Rows from block 5 of a small autoregressive pixel model, named by matrix and row number. Rows with one number belong to one neuron. Each number is 500 + 50 x the weight over its row's rms, rounded and kept within 0 to 999. All counts start at 0. Numbers have three digits each.
Before each neuron's rows are labels from the 100 images, of 14976, where the neuron reaches its largest size: "strongest on" is what is common among them. Only what is clearly more common there than usual is listed. The data: microscope photos of single blood and bone marrow cells. In brackets: how many of the 100, against the usual share in percent.
# gate: MLP gate (model.blocks.5.mlp.gate.weight, 576x192), inputs 0-191
# fc1: MLP up (model.blocks.5.mlp.fc1.weight, 576x192), inputs 0-191
# fc2: MLP down (model.blocks.5.mlp.fc2.weight, 192x576, transposed), outputs 0-191

strongest on: smear: peripheral blood (49 vs 16.2)
gate.501:446458466498837521441410502478600477554489507460571474507498539465437498393440490469495472563418501472528485445483471517476495400534485476578489484449541496532529528484459487532505552546512495576623500535504452483516530504489535463559551483583470452478502490483446522474523492512413435521469530549463492427418527501481523467487543518465529430525524522528591612518479388510595464468517404542470475480475497468536491522427494478593550480546489480534474534571519538586538467511426515529517514513535508453520415562466464522472555507473541480488483500516593512583420500482489509511
fc1.501:479398511418509466505534505439485561484478616450357481393500505489639535506462434461526531515450461619441483599486516487513497512487466526474500415505490572574486490462435530488522584623444520448461519475493523406530516499510500475537509612443515487467430525485384514560544545514543563558487520606375447461463373550468410467470517502589424531453501584519487440585549648540482497424532497418395512490495465490526436536488521538497478486474541533525509498521497506506583459530454543498507516414488524453481477502478520469465541498488508511474469507527514500429567476572550494518
fc2.501:541508489518397596475507409511487488427500473541486433471470510544424482522496525524517454418460477527505515505504538415535566467521673512591523531440473592562500504512533376489457523491514497382557418426464497506504452518438494477454375493456532529532537443486534491509511431490481474531515552455616526494429475537463664480560484553484501511466640557622498470442562517414489505504499573490526500483550534480467534553542549520526407481525461529472535545507494493616504520531454504592489540454502436483500440518475484449647524443499383497483489496500510502504573514569460487506

strongest on: cell type: segmented neutrophil (66 vs 20)
gate.208:511591506429487480508527514586496499626501509518518512572516484500494510473540507505490611497579388431342499510505523441501506500500470564523572388499496528503430500499428493593510533502447526507498489512513510598495449441437485548485620457515501443418498502437370622523494534500501552498494511558514505484681531495490442502408486384510466548513509500552503516536500544484528499495494497496509523448515502502483490513521499438444498488515501565493481500399472499470500504463496504422481466506527659498504414497490478541471497495524502641505430499515501534503483549518503311374
fc1.208:523504480509498554402538480480499415520504498499491496430466396401414484365502445448425496501496482522492559441503502506495630493508505492371507431554569569469488479409406502572491473485493494498561605539500447500566508502500503405571477500536495579429487502499389505499505504536504417507476512466583492518504503508495499501490451634531508517500587583600503509525488501490410498497529495506591471462539497503510499502543527500394490471380599624461335442499466574514511506451460410382532462508499532499579502503540505509612504529497480498500528438501500503501473493500494505597
fc2.208:483505498491505504521497384477470500491531544498486432486479517541500492528611511497501503507467449474589472571500507484487487496529512497524400440500506487508699513499526554432450371616563499507501473496503447623498460496494440451548545507489454550549482496507557500521504498489514498539484482503504621519470498507594472527488506471548504455583595504488504369495606521529605502499504470503511493373505528460550497521486555501539382481497508427507507500691506501496601500385502410500501509513486498488549499501486495448454511501513505400492498441495499700500478488396499499498

strongest on: cell type: eosinophil (83 vs 4.2)
gate.166:523496498505522510458524536487532586469542494492585453506496549404480500479492527509497496514499502493469485503435402456529507508567470507475580564501497487595497489404452475599500521499496516422496582437501544512457509463501509504508546507496496383439507489500431484419514489499456544480561552469499596499495512516472533500495498496499585472405454374421494490567555453495496506496302607422413528656498432635489594421481502489492601524609485526500584515444525457482630508484544639485514481567531489491494458507496480501527417522517508541456490498491556506500484547614471456498
fc1.166:504469497567495594497517548503517511493575385497560394478490522448510528508464587519510511506402510499426467512501503504493616499541475490460536550505484493504436502455441513547475511495502514534473529505570507499474501501478500499469567504500500428438510482482358499473499500485499494509496661473510522502588609516503473480500499431497490495502579388492658497508554504501483500505492504478385437541506499542502517498491495422500546625568501498501647490478502497370496593449503501485504476697500472428504399503496490394595494624430502563493497494495493468431445586507524501496
fc2.166:495503500489500437497500521559490605448435549501512507523515494497516506446493491495349487469498502533531502500490502616500514513531477504491518742499514503465542455398494499541512493527388498615439501506510482510503498498496501500491500512499498494649493478502487510397497499494503496501663573471417722502519513500519488505504498493503521490360448433526515485545506448506497517512362523490471496540510462527491529493504504439499474541496440506492643500365498495494478498471498573511503493505510540500511494509500485482508506574439429517376502405502500511514495580545503502596

strongest on: smear: peripheral blood (42 vs 16.2)
gate.260:600516471489530551498422538465549560498537558399445480479509503655366523495433460489431495405426472473475542518442417479403562446413483569499577497500505462575486507509575560458502431517480516516504459498495558562441461465502494483479528445532504480564532528492480494484515502504522594529485501596569553495512480420407350504498518530386501708500485465392538445406387449440530437509517492497461477601517523481418422550485497481521585446548494510545527542520511466547481524497517519472485522492464512435511526462491553500562496563518528555467508503575503525533547498515490499485
fc1.260:415423474506465445505529455450549506497515505582508591472529587501496422479484531565448543491585510471460497499578499494578467505460545515601507480502481542477400508468512500517430444341535509431509508487547494483568522530540471438554521445490479479422459452534501472442447411466492482459346470567531451625497469484527545576496579519556407614398438511653542476499342558432442509551486481470504520544539524501446406442382498506499418496487492511485470564483504508502508467503472513501462514449566473558481460513500480521485542595543466579586524512481507525505553538467525497533
fc2.260:367523481415488449471537489441472612582470527549530497590463528509543472456513560479576474622478485530612558475549519500538480479430445533503443473426533478415501500478530497589377563455476491339441497503506506541491551490496494446519541554363516512492424507518500508540490469472444544482565504548501519483493578467588498490558507494591421411493462542477411651523443492516515540456518477464456549531500485576547600455562515463537450532486416585516511500485476517458605510484476524504513491367526440476478455534496459495465528568487489479479525499522465532633535493553470496462

strongest on: cell type: segmented neutrophil (52 vs 20); cell type: band neutrophil (31 vs 5.6)
gate.161:352511505562501508490523492466499406498500513486595369498504482487503542495513472493495500513497546500503502501517633503488501502546598523500512522532527548304577499495463498573422455489497502489509498501485491499636547496502488469503572491610501589486492481499505499511491592495455498470384664477532397498642509494464486541497567498486441503375492676537474437489507500502483503504466501500502467465553498497507500462503499497493446453503550557493496467498503514496502495452513507383499453518499596493480502542500447501592529653490502502489507499545503505365564486501506402497
fc1.161:515520498505500501476495507504500588513471485502500499334477542504537496487503548530355501445499457685361515498610497456509509499496526478499497503497492501523542279642540278400501585492502452530497513503466495453574550503503500565506497489481507444451450501554493500338483465576500498443497529500523549494498486504518501498560503476489495486465492494531521479493499485474498495505540618574473515521509495552475577464510503498507483504521443405508538547501463478488409502503439497485488498504498495413505501617500502644497482500530492506509553508499503537500582530507489508488
fc2.161:538500499505493501504499494553500457543498510500524471495500497500461529468552544492547512675506510609392539504502518475514599464502517442507449498497498581508504580471360548567507499524498475503497499501499504498498492500473509520497463484499428500582498512499499514556514447505504455494503502509502387497471534499443481498608499500499505545490486642439507501525547365502499502507434455616497500509498502491504507513550510490598498480496614562500503500355449418397409502470469376497493416522501694502402483494497495492664498499492473500500498499506394427499546637498493500425

strongest on: cell type: promyelocyte (42 vs 6.4)
gate.566:507542497483507404526500525522499502502475527590503530412530508492529568553398525493504504489499494501399503498517528528525371499525513499500502487505501459556512484584508497459750487511500505524497498481504520509463465460468553568419632504580499541497489499500503497396496532445532522504568500487501454487509499499499504495520494489466500470492459516508407499443500471488522455582501456442476381611392499498503520494526493501540523489551485497513498520459406429497503548513672544476499571395485642500499528506499420499320476499496502352555460419554508502505522458580483464505
fc1.566:540525498435535492539424525422473497500493484482478463494496487505483492481502520424515500495498541592460494385502505532487500565501496507498441505501434490473481501486506500502461528433601502502630506552508411483543544597506509500535495513496508497503364494500512503542565501512543471502648497500517502481518511497528503507474492502515396558676528583493497503486526505427507480507531430525551493504473441491643492520503529405588491506482496542501614494557494482408498511442507480557552508501507515487542489465501495403448413511445410504252497454499308501506501567518508506584
fc2.566:504486509428497468498502496499496503488497503499508377633505493510509510554547501499503497455501468495500501600503499518498513495508495529476532501502482505444508560454479578478420480620521505502491450618503498543472501518504492499464495599420493515504588496499456496509500553494581402570503463537594515498505541502407488571452510421509478505476577467515685592597466625504640451485482503499489497424506502472563484501498478502520498454500620403463497474491506494436499480511547452367588494638482484501495500435499562420510486463503494520519504318427399500501391493496531519525

strongest on: cell type: erythroblast (35 vs 14.3)
gate.189:569510476489488551496508528481467482491489513573507648439521501502526415572456444498504479526536504498499588495518504558477469479360452380502511467464444563502369491511473490509495474485525493475491485531511525508499577491505500584542466487486460511558497541501512520500496589497484504496485381497506527483614506435499505503514452452460504479453494477452400489485437471492514511521493501499519535422446490462587512497663517497485506440496470504512638607516504509528499499501516600648495438493502479524429495418509505563347509492511491629481522617581396537470624504427503434422
fc1.189:488497503400484483500545509523540499492484615445535502492442547506468529505478428502627488518519502511599455513483466509485545494557545561492498502497497494557507453499536470502503487523537560324470429502497522439496486512501497499508556503506479495499492498458510492464500503501428605497527642553456511499497503499461512462471507501537545678464510568598538518498504500497416514440501611417537488509525450434467558505447491453560494568479506671483490372496564502500567529502409507481504519383554528464445477614503503497509525497598484356537369405499517505519501491618498483485
fc2.189:471498499533506489496480525497508504547443556500499536565510503582497437479507557498508498477504467489487492447480613504503456517482505497507443563523500501501116503614373483513574502471507506422491533499521484428621495509503499494535507499407499289453499525514467504498554535515516504507510477433499509489495466504508500502519501387528489505471499567491499476498539427536451486504503497488499496499406486534542506490503495507326490583510484500500509538505505482497504509495489502506538505540497430503558480475499499510472507586502414510370502491483530503507534464522499517425

strongest on: cell type: eosinophil (89 vs 4.2); smear: peripheral blood (55 vs 16.2)
gate.186:453509510510502429474479532473496500498607476467494499503455507508505521468499428520515500421494444430419540586459498506465484499620504497559517574578517554635519493453547511512489547456509534450479521476565491410454501480509498499496503529422553496447470565497509499453516434480358435453478528507503596412471519521418388526448467442526508511442512353480618505581459489611432451531522563501306505528521539526480498451523469489513515502533491530565571415499518484349504501477506562487497503496438501496535465499513506521525499568478642521462479452465567635508454548532524497522
fc1.186:519497519471500500473539605549443496458489502445516544593405512484547502374527587532437438511643502499379559495477522485478571496501526666451540492470512596430459457437451486491488464444509498431542501549501502467553549503466509525463494513571498454493537516489499494505519497501509521486445560329507439499501500504499531503501472462510490484502423458351550417491531401499528520437355598525587542588472508501527500501466506469488582523464538486512497523518498449438504513470504519457505360528649491505474521501491490558497479554513509495412497472501475498621566507557584484472
fc2.186:404504503540502444489502498417502498479469494486656613531501490497561432370588555517361509491521454478491496494495553623545509501527557523512496526500509487497512478488435471425526512508495496464490483406497477543428530497490502499497506477501492516470495492504458503408529458571524499326496483501431494489503523504545489527506499500497501450497315349507511484623484449501455483483407524445479520655540445572499538424490510504485504512566513617510522502504494508513506502447493509500574497685499416499617509498496488494448532611538506491468494504502516520546511510502499499563

strongest on: cell type: promyelocyte (39 vs 6.4)
gate.511:583503499447506497500518472515534661382394513401470470561500536452514498500382494507488593463465500502498493517465485622505530433455503569459500503498408508577495530496500567501529593488470496580494493497536516505379472498495535507351506532501495383397495457503415491428498490503578423516565539465490558461515502533529577494518502512478483537503513482500523504523489506460494500492530500525492477532510491504484503473463515497462505584479599424579639505353496500486451532492507448446617480574529507478500393500500534436443473503505399624591492504505588512497541507508588506573
fc1.511:571430513500537490497507616449518503500498359544570427503504525503508526497494507505503505496477497456610501512559445500510310506521523583353499523504502503496511391492504499482579504582488503498451496486494562487480619500504502450497501509470628688529499503497516488420527492427502501470508505508498558498573496500451574484485500475464513413463466489531500469458498415477491493494529489547544533659516427424521454524494504526466556597502479498510522489302502502522499477497493499519501533486514431520480449631501499506497500501505479656482507392500543533451517466505486505484
fc2.511:531502486428505477501495574511491446475481428496438504379274485416503453471415511499515500514518516485619506509503464493502536519551531550542495527498496505524599500469493480453499544498507492484511350480500510495562503501503495393500504494430654596380554506501494509478496491438484597484457508511437487500726517478504554430504486487413494431477469496589511511498529559505527524500461568512497501670502502507506455497502514468502548501491516503526576495445530499502508584498493501493510496523494484498597498532503511495495545401503467478479510434492500491336511593490492511471

strongest on: cell type: artefact (28 vs 9.8)
gate.369:539543446470435444474461216492584510463400496538524523658418483506521490506528391514422473487551533517493472537443491455482503482514466516517517486517489524547474542471552485509530456487467519479502499506491490501471602500503567430524502508543507465509502476511387501588569455466535597453463457286511515510533488462561568526538564517482500558492525440540451487564561551484473479460513521481457558540504491446431521512460481478489438478423524509520513472523460540464423471466430479449488606460358628512510533536484530531551487533519477495482565466468493516462506530484500502511
fc1.369:500616609537416521501473431375361493488426528525493530447512460489493434479520523547528486478447548496536539489489468475466514513505445513504564472465519501560518512467525528495530477500528467477527435481492583499433555474505487402493518503521458485485484493500526495520543479518490508491489452589484510510482479690423657541500606482457394390630641485610484479511606629447435502505533484522512506437507504466519527511511514532503571487436497483509491406344483498475476532498444503471477462469496453482569530481514497444556541551488539462551489553503474470612470510485503484583
fc2.369:514476478747459502501527412497557442504575556529436530416504470548462502540504507514604499514536502499487519501502520620431472474375503513577486386481496504387544469479552521565537543480462471489508477511457466517509548493492518569475564442531484603494516496530526520431490524520496534568497498556509584516459415521486478674519475501498520469476525494511627490450491491449460334500526509509447462525524513501489460502542521518490514438548485527429553495503550538507491582539555443474415479546487536493417504458507499525456438424481516528465495507494485534509303532499462503469

strongest on: cell type: erythroblast (36 vs 14.3); smear: peripheral blood (36 vs 16.2)
gate.190:462572483447503492497455474546410492455425519500491511473579459455506498563509506457557568533574453505471474464494498451501435374495494503687515421503472449528454569497556486499634466542496508470545497527488491502532524400538465512494540465500470425383451539512507578484520491500451499457600470506502491538454413390487507477495413498502574515495493475467499525406495525540515471519501388537500511509426664516493498512523497475483497531585508497352503505499491499509496529494567492499505514499598636545584630507496445544498445483539428492505491500648540438514513500499510397541
fc1.190:542496500443501562503501527554510542515493519521406497553501499495498532439449493498566497463505583552534502479498505542521413535509403502491303487457474501499495508517504495499504501701506377479491534521499559497564313529443492492496466546383573491498427489498535472491517538499500491558651481490512529502497461502498585517564510501506470486491515502499518505444495473442499479503490535536421500552365498490529526457501516499527518557455513510515668495497503459491487490492494518263505502541488474500489500471503490546394512507501567495589520494499501618586501512525492500495
fc2.190:512495501510496370503499514478417500501481393500515507528521500488496544501536500513505503502495389564496454475485381558468491499543502463506501339539456482346511538494502617513498501501495508378531551501501496499500635498497498499504491457496524497406483493484500497571501498508503497508690250516468508490469492510485466528479493510497502497499589500514486681499484493450475498503322584449507478505478509495499494516500402581538497483502501489525500499524554505500496501503503476617613604493532499544490545410497508501482514502508518498494506505492542511455505500480498498438

strongest on: cell type: lymphocyte (40 vs 15.3)
gate.58:493611504491438509536482508520496479502523477538497460438549499453499498495533573500491538584526492468506500508505556494503500499469506499567505503433695512500495518500500213499506498521499495502567500522500488503617496445461497568503497412540526441510576501499500502509499432505386671463478420511352501504500500488500510502498498502504471500497499505501511518509584522470510502567503488456498500506514501500498474533529498495542507436496385703500501558560457520458510503542501492529479488507518466511365497494495402535551580430500484464437478502503428407495478502447495496402
fc1.58:494502504524495654499481481422496498495523398536532511551578516499493643467486504502619501553459550500411512502566425500499525500454602387489497502531441451507501495503504500487507604502556500376384617468504376431515507597517476483487498501508504503566401632332448497573518385515568535498493378506499519409503496456504490501501501539494491495479458579505479502496500401498413451507497500516486506408483495411487479512488508498498400517514512499501507505491499522507490437499413557515486496522427538507504524505499541518507439495433576502496573504508527504440582510559486497399
fc2.58:499663494502497479450497491508481493499520511561456655500483514489501496648496496453493497498494487501496505501431529347502489500504500435563458501574542528574504497509508416458498504517497499488504497500505533440512451385469638491515501501496501465497500489511521547471512528504283510494503514493512496518503500533500501490532497500519492496498492501401501440500499491504502487602513488493532497502412429547410674504638506510497497500444464559499546552611474567502475504530576505605507584535514324506535499505499481460533540520464465350573499460501506495493514518492496405526

strongest on: cell type: segmented neutrophil (41 vs 20)
gate.378:490502358437348616433439422492450342571486488500569498524502555369498529569566485472493531505499505470482516561470485480499514460516495501502468486496369517509505432528402539443493473615391488531496390512497501552454488491486462473508534493484435529521507482511511540425538518492579529465521511456564481510552522467681477469469497429619570472524564529492522508522505388544490515478478504492564518461483527510464539550538516507610515482542519561482563531524505530625441452507479467470451560530418565519477493528471485489520490435539436443505488488478549591523534515522444537432
fc1.378:456436496387507371552562414467631478414484441483541523694550504529537523543545509475548463539532556506509487562541483433504513505436515519456512477462476415599533465488529511493539583562495493565506454476451523568519453517528500471439505569505517502533462469522507503480502514508531554489561574349413473422467589573474451517568466506466531565520530524500457511480700509489509531537479520469650482524490576434552556523485527522522447532444424464486483599435467463563498493525489530518530525477497485478468551521484504471506423395486446508510492480517514455574542442439478530460
fc2.378:592487518673497419525532503458525477380578476513488460426502493474487462445488534518651544404455443529468478480519520492476443481476545482475497634518487450564418467610477565548462549480406503534557493544507490472453459474491515509480487528483457467515505439501505519537576474495487507597599537502524442408600421600536560654495475596618551582506392516564527433564479597524512513492510515495565479488516419524461446391488514504490488426449491506528447473453525457447508562517489521491553464608512493489523474544471502524519503426485571452485486494498496500522488504504466502539

strongest on: cell type: segmented neutrophil (43 vs 20)
gate.349:420534452476523411383483516480572444536428469427506450454483494345497500481412510510570549459476488563582530433504503485553481498458446437490500570402504527529505528518550486443484432473523496485562506595515472470351430526519501499473482499524411511481502510524559507532484512498508467540529626481497473351506511664516469438484448463513484671552445585544515464442631574565632467457543532511531523599501526563568517459507465474488584499503535515526433519475435507520473523487465563486493457498533534484425517507500485466485580511477519528537500521501549535534544539519527499533
fc1.349:542527410435534447553490495569455505480532482360552517421391490372438558622473612443469469490504490527558479493493507558553550518482463487479502501503579560532456511519511450456523497448551499530558499530431354485493457520529497528536478556532530409496521527473480498530526516631535423541533539463446484673533548572550433405493449555556544457454606370533559445490482574458408439512495477557499555506498562537509488501464497499490462564482458464515552537478480497538487477455384485491483511562476498454444473547505476425552552526510541499457435510507467513521501499527632504490
fc2.349:448520507231523492515483459627512540467417589530545511457660450525487502534586507435517491509554478431494479485501499465447529526563485514546512501473494540493513508513514559524418528514507499449509474482467485529498438495520470508488560475562480530486425480491512501490486624502433484474477516650517486462474389475488475425476508468538474493504503555481460537514503443561486545507472461460534478498493516565481474477460509503477541382509472483448482510430474588597536487469590518539425484411553520478541465448475561553552436695435561451506511525529501483396482494446543517503

strongest on: cell type: eosinophil (31 vs 4.2)
gate.221:599564505452512500462536500500426513395499504498498499513357490502462510438519623505667499538505527506394571505494470519422495502502557439494498517429505549510411510484478531477459438418482505483535608479539480596495531504503455494490558448437467484489512550502494484489498488498448497464501497484462578517413384471514506341524500441452477518478529497463532520444559399535524550497504563494590531526477696488641548498431453369535513524543496600496506509511485467464499517486498491499438456501501567515491364496503498496508531521501494508508540511515509572511466636503516483541
fc1.221:476455498491492474506484466474493537435517560501496480484452508512498500502506572478485515456526497473530498506546492484598682526479435503498414428513468457475576689537549371516424508520514509602485433498376401498514512501499451458428469492445504513497440396490458531513520447494546512499499534514505462508497496497498456556494505494552515452479500495514554481511484492622503545502694496519466519582522584546494492505502525599404486481522456468493557486567501495565535558564604404584482516460530523499500506474478548501550502612477495496516315530499447375506500498506500497499
fc2.221:603512494402494503477512518497441507542467515502456556467504515516489543498500495461465498533525529537413498505502501498498509496497502526492379477478503560325488491532511531463489381499486497414604577495545514622493494507503483508459669499501497388498649510497510500500506577495498507494441503510487510468501489466528506401526490508471303556491393502497459576475526513397549616497370494505509521492514499406494476491504489515553502493511516507540483536489487499498408483490470606501565501501506498505493506498503520501442473444502539561559504505506431536338492499500668477554

strongest on: cell type: artefact (39 vs 9.8); cell type: blast (29 vs 6.1)
gate.332:445509521570499513503517425514611495477502500495549516498488490455498501491463481509623494519520634497454498617487519543615569342406496560503432446502476324460568539481494470472532501506493505495432455583502564626440503450500497577469523554457496427428501430497491445507430468491523507424446476487493476528529499500474536644527606516521494517464462522514513590545499507454501534498573544501459508513494495492492506490482498442625486492481521496453620501501502459505552534481503324500587568585513454478507502407477497492525502557548575500528490476501452502541581506465497457567
fc1.332:441497501412500519503461584468507504492635509497500378503513509527500503587546530500438505457468416443498482492622501501504491582597435500428533501504498509499503496502484516503493480501514499636505564421495461447658614506516502493496495480500500600509499502515559503488499623471499455517504573502530560501498509486487525525460500462507521425499585415500510459507356500495619488491388499513495496508498520555615350495519495541495510554619474438495508481498499495470497301494535631492428417480497488500511512543519501502496433504501452498458491500457472492489440501566523501421
fc2.332:412503501396482586497474509510500497511606499488500502580339474511471444489522502541496500488508447500542490497497505500497438553613640493494495545500496545526581497615562446500663497469453500481489500376487631433545498506501506569494500512540479512506500492499605502399501501476514500523512495447519495500665513505553547545501511471445499400504506504501525299506480479510492497502316492565478441556500501557490503495499443500473494508498481465561519501490493529499496458498472419511443417509506470503517499624498491502434500518527509499485493485460501497363523526601498508495

strongest on: cell type: segmented neutrophil (53 vs 20)
gate.279:495550507529501609454515516648504584455451493506632497502476489598433481488512490507502438525520512500506506486499501513487527511541494502484441611498512509483497509500585491486541549490504495553498621495567406511494504513367503462403558503472582519503446499498494494498490407498559492573419595519492624524499503459497502401504531483397596479563438513473498591493508526512497498503467534491496495495489468492507618478599527501620439512532517598524496513494452390506580545357466339512397438539515490431497437481498497506553504492493502571523507601500416525534495519463480497478
fc1.279:424462517498544499536449674464464510485495475547507505515478524518467404455535587501584498505510511583499518518364498504440601518493490497498507497531545494397480296503513501503495460494498497484511504476474495502310511446499499500499497514498502515528434518497393453511543508503512501508448403406491549469508468527432486485602498499442516487528452518490482494502501477489501484528462559501488425509612564500531329582458437495483495573487496500600496500502499508407500473499510411502514506504582503464492509471507498476500487547351299492591512491491502510507534496510517518494
fc2.279:497637499576496660497499497540510571516539510563498501448504502499576506487529536497495446509497499325590494496578499444505494466505431474505499510479485501505546721506503498512485531504577500445494443506498493548491617506471484497532528503520488491502499480496502523536495487513562499482402501492486454376519502485429560445571548497504564495505509546508468415491502511491510438515486534505549558441600572499500618527534623510506334510536480499373500498453504373594506504503424492483548450543579479502505492504490503495481496487521425497426516438502568425423433500465472453506

strongest on: cell type: lymphocyte (72 vs 15.3); smear: peripheral blood (46 vs 16.2)
gate.465:498555469462499511371467611502495500493336492494487555546498494470487504514510427620498690488487504502462607537485445464484508552501521501494514501505554609524409429583503553475491513506466479524562517534529512492488496454459506504361500502506499412498499572497490612503501502496483479509555488485445502510474469500497511517492374502497534479573509500511550578553552517483512502501437492500500502533491552616501492510511543484484628519374576494546402617337448492424491448488497501495508479493538524505484413505484474551500492504498501502496391464504549641458493492506396500506
fc1.465:541428524498526519544480496497542460507523438493499447510497497453502494485458459486492486506527474508544500503507568500519521495499502499460497500501500499462511516483463398500508480596459586504479492537433499498508505498494498445678470540511538514502503487361410487501500481495513386504462516491515498508682667498470473489507516535504488486480599497532499494475499561502481509522541571473523497486499409490499496515490496477456286434505501501472596506520501508577498504499527533527502499449482498510499605500495501496512503333493426664502519712505428499506496396599508436494
fc2.465:439497368502503627403492500502410484489421506501498482497463390441491527535471500495523502503512498490490516490502518487495531493628495532521338498504503481528500536503491509505503484551438502643505498574500501492483433501559507610500443478494496504499517502519503502586488499486507447608505485491501489580496555462501413452501502490483498496493495506483532492440507523496562500502535495513580503521473570457523476502525498475532528505508630411501347499493499517616515498522489476329488216568493473521499502472555474506501485589487490572506501380498457466525451499495498500511

strongest on: cell type: segmented neutrophil (41 vs 20); smear: peripheral blood (35 vs 16.2)
gate.575:491515499508486521454419466430568492444524481497653608501461498455460472486535483524512581486625506500499577503475498512417483514461524510492503509502545486501522478410572507512519499494434496569498615535461499504495506424499529465498432530503588503501454569502502499502483399496581344466498522486506507521504491510503503500425500478497511519501414504501481540480524427611516500487498468508488499510415478439514498678508507358513486532510494494524377595291478506508537494502495538569500520457612493486501531493502504539538499498576563575361500485525498542625438505503468501559
fc1.575:562543533509500503517500466456506492486586553600542494506470491531443497522522648516553502509509507517514512398492454509437584495407547465504514494467500413499556478361513511501521382501547497497350505433446507497407575494497559608494524494486500511514475497500504452607499506503545500499463503456501500493500503509520506504513517541473545476552403498432470452389477513494530483497490485707493500499564492402504516508490500409464484505487515441468508556490506644555444474544377511502481483611590554487436511513497432508483346568504490532431540429507498564512590502514515473534
fc2.575:504496495505501540510514475493527496522499484501505492445503415498500548477396504641584502505520404521418502504509452502469501418467528400492568435495414486491502609488583571495665477492667501499497498506511519612503506504499493511488510495503595513495575503502432496535377513470444381434511506510506474512526503482500536514503541492471503583501483490504497518499496525311503536497457502501491498520498446476546496494502493487511505498661545471403513498528509497439325399557499430494425561553500505464483492432504500470407435635500532499512559507500551580472480501500516500506

strongest on: cell type: segmented neutrophil (74 vs 20)
gate.84:498434458433503479439503490510489499501592514446510424484505441411487564481504514469596478551474507511500523538496516504497564505531447426485483592553498444406582511471400496513399352514507501526405508453459493578497557502509438522500520306473503619496497504500512499480533517498509496501519591492505489506510489507500515498574500493374599499502530577502450476497508490480463403503490482463565438503542498506516494443530502491690434500567466494502562483459498487495509431396647513470524499517469497599511501696542516497583519534494520486487500490502461513522487494511458513399
fc1.84:585486494502499493520491499495500499509499501506499440478460477529508500463536561493525489506498515501586569335544492438497497526491515539502505570496491435474502447564503455469538484505502512606460491451541463486632524502499496494494366504505501513473473364497373473517455506498547501504544507443539420500380499551523538374501512537435498502510495542497493497486518508543409498535509484550681504418567508497519460499498498557500444500479401478495481516559517455518492501499497350601579504614468499501503510585487495580482626469509500482491530602491503455726473541511497499493
fc2.84:546498501495508349502503437553494488512455504498547505483582508473500469463502534505582506556499516528489505501493634515460632357499486419492487490486503404501397496457421500500499465486494498474514513576496504663361498546501499488520533463476501493462351510499505495593501420513442495469562456513353390497497508503399502511545498491539587508522493585484476605512435416496557499441501485512592577350504497508562503502498506484599500458548516538498492503505501489539596650464526471412499503561498538502551570509500509522487500463534511473500486570503503468525524498495497497490

strongest on: cell type: promyelocyte (27 vs 6.4)
gate.291:493494463492463491394496440508450496494526505497482504497499520499442503498498500382499499590495518505491502522482604527495501497518494481502549420497544509520509419503574500493501525433528495485491580489500503564448501463505564506500455498495429534522503595416503622504566441496492507499501514511502521501487492625528490471440450503397501532479468548527481500518496503511564495496477494501572496410354490501483500562566500447498492459498536507611515505495321495514568506744632502643607586593503510500502488569483345500506493501497500473466502460575495448420499567466488500498
fc1.291:511486510501532507499489500538509496432471498510498504503503386485502505489499492505501499500491507493540500505503462478505502522489505500500500545496499434506439508398505618503521514490459350561503494528490499503504455497491502482496501503504633497491506502831505465499200495493500500529474501500429390612501505447503472500500560500515502512499499461489509542504585519503496578512502503525500494559509506500500485555501491472499527517499503501498497476499502525492453501356425429353483500499545495493519497503497503502492596565498497503501494580443500612499499422494500534501
fc2.291:498500502497442499502497499503503487496498511502499464505523558504489498499500557500500648514492487500500493535501508498498502496502503573505499499468500585481500445504481493550514500468502500507507498498498434508499504500444507494500497500497499494668500499489498537570686357529497505500502500503530497499487498582512499498503500499447569530513492497499494374509498430502589508370497498492499502393409508517435502501499613499460498500467547503738502600436493461496543500597638572510505498502575522411498503595445499502509404500491497441500253504500492404501531545498501499494

strongest on: cell type: artefact (33 vs 9.8)
gate.60:400470270449498448411505507512535436479440512521504552628489505514442520475582490466427560512549536474514589530471420507440579450508535486518491539546520485542541423477515533471524457383498507480517460479471495532408515484511563541565551500509560433587490516498496483511483445477501477556602571581497494397509461456494541531497591461501496490543445406512488531505559453527479601557484351485550502501522533534465551543512477441454548518474638505480501425573537481516474424474542486528424528568480546514448456437491505503515488460578547507512495473482598570475512484550473500613
fc1.60:496503512415524556541455478543500431600556587516414562516610521407504530482495502534457524496533554430507511428540548555490507502531596584582514480484500430447489479522493493595555536482507509480449485487508473435532505515520533505474503488483481496455513495464465545499484534526493514534472528645429559491538475540593403511448505512632315493269625505449519412473559585462499551488500498517431499481491549469453439538495523460520444521475448517572547557400452505446495440532523564456458502485493489488472427513502478497448524587506493519504411472540515496454487557503472490436
fc2.60:427424478428511510497481510669533546572432416349503504575489468513481563441499410505411545471511561462462411537492450571464512512493462595461515547490486520503492533399451467490563537605535487498510491456473498508507476559513479476491466419527489598554502452514499503489562521512489576510646552493411587437481481482534509397473489518507593457321517494498621550496491500558502531450497518475501501459520522527485514399398504560522536550485483475473446464542503537522590497418542478505519500526488446522485541534486529459531498410417555465376452481475500458500519519534520547464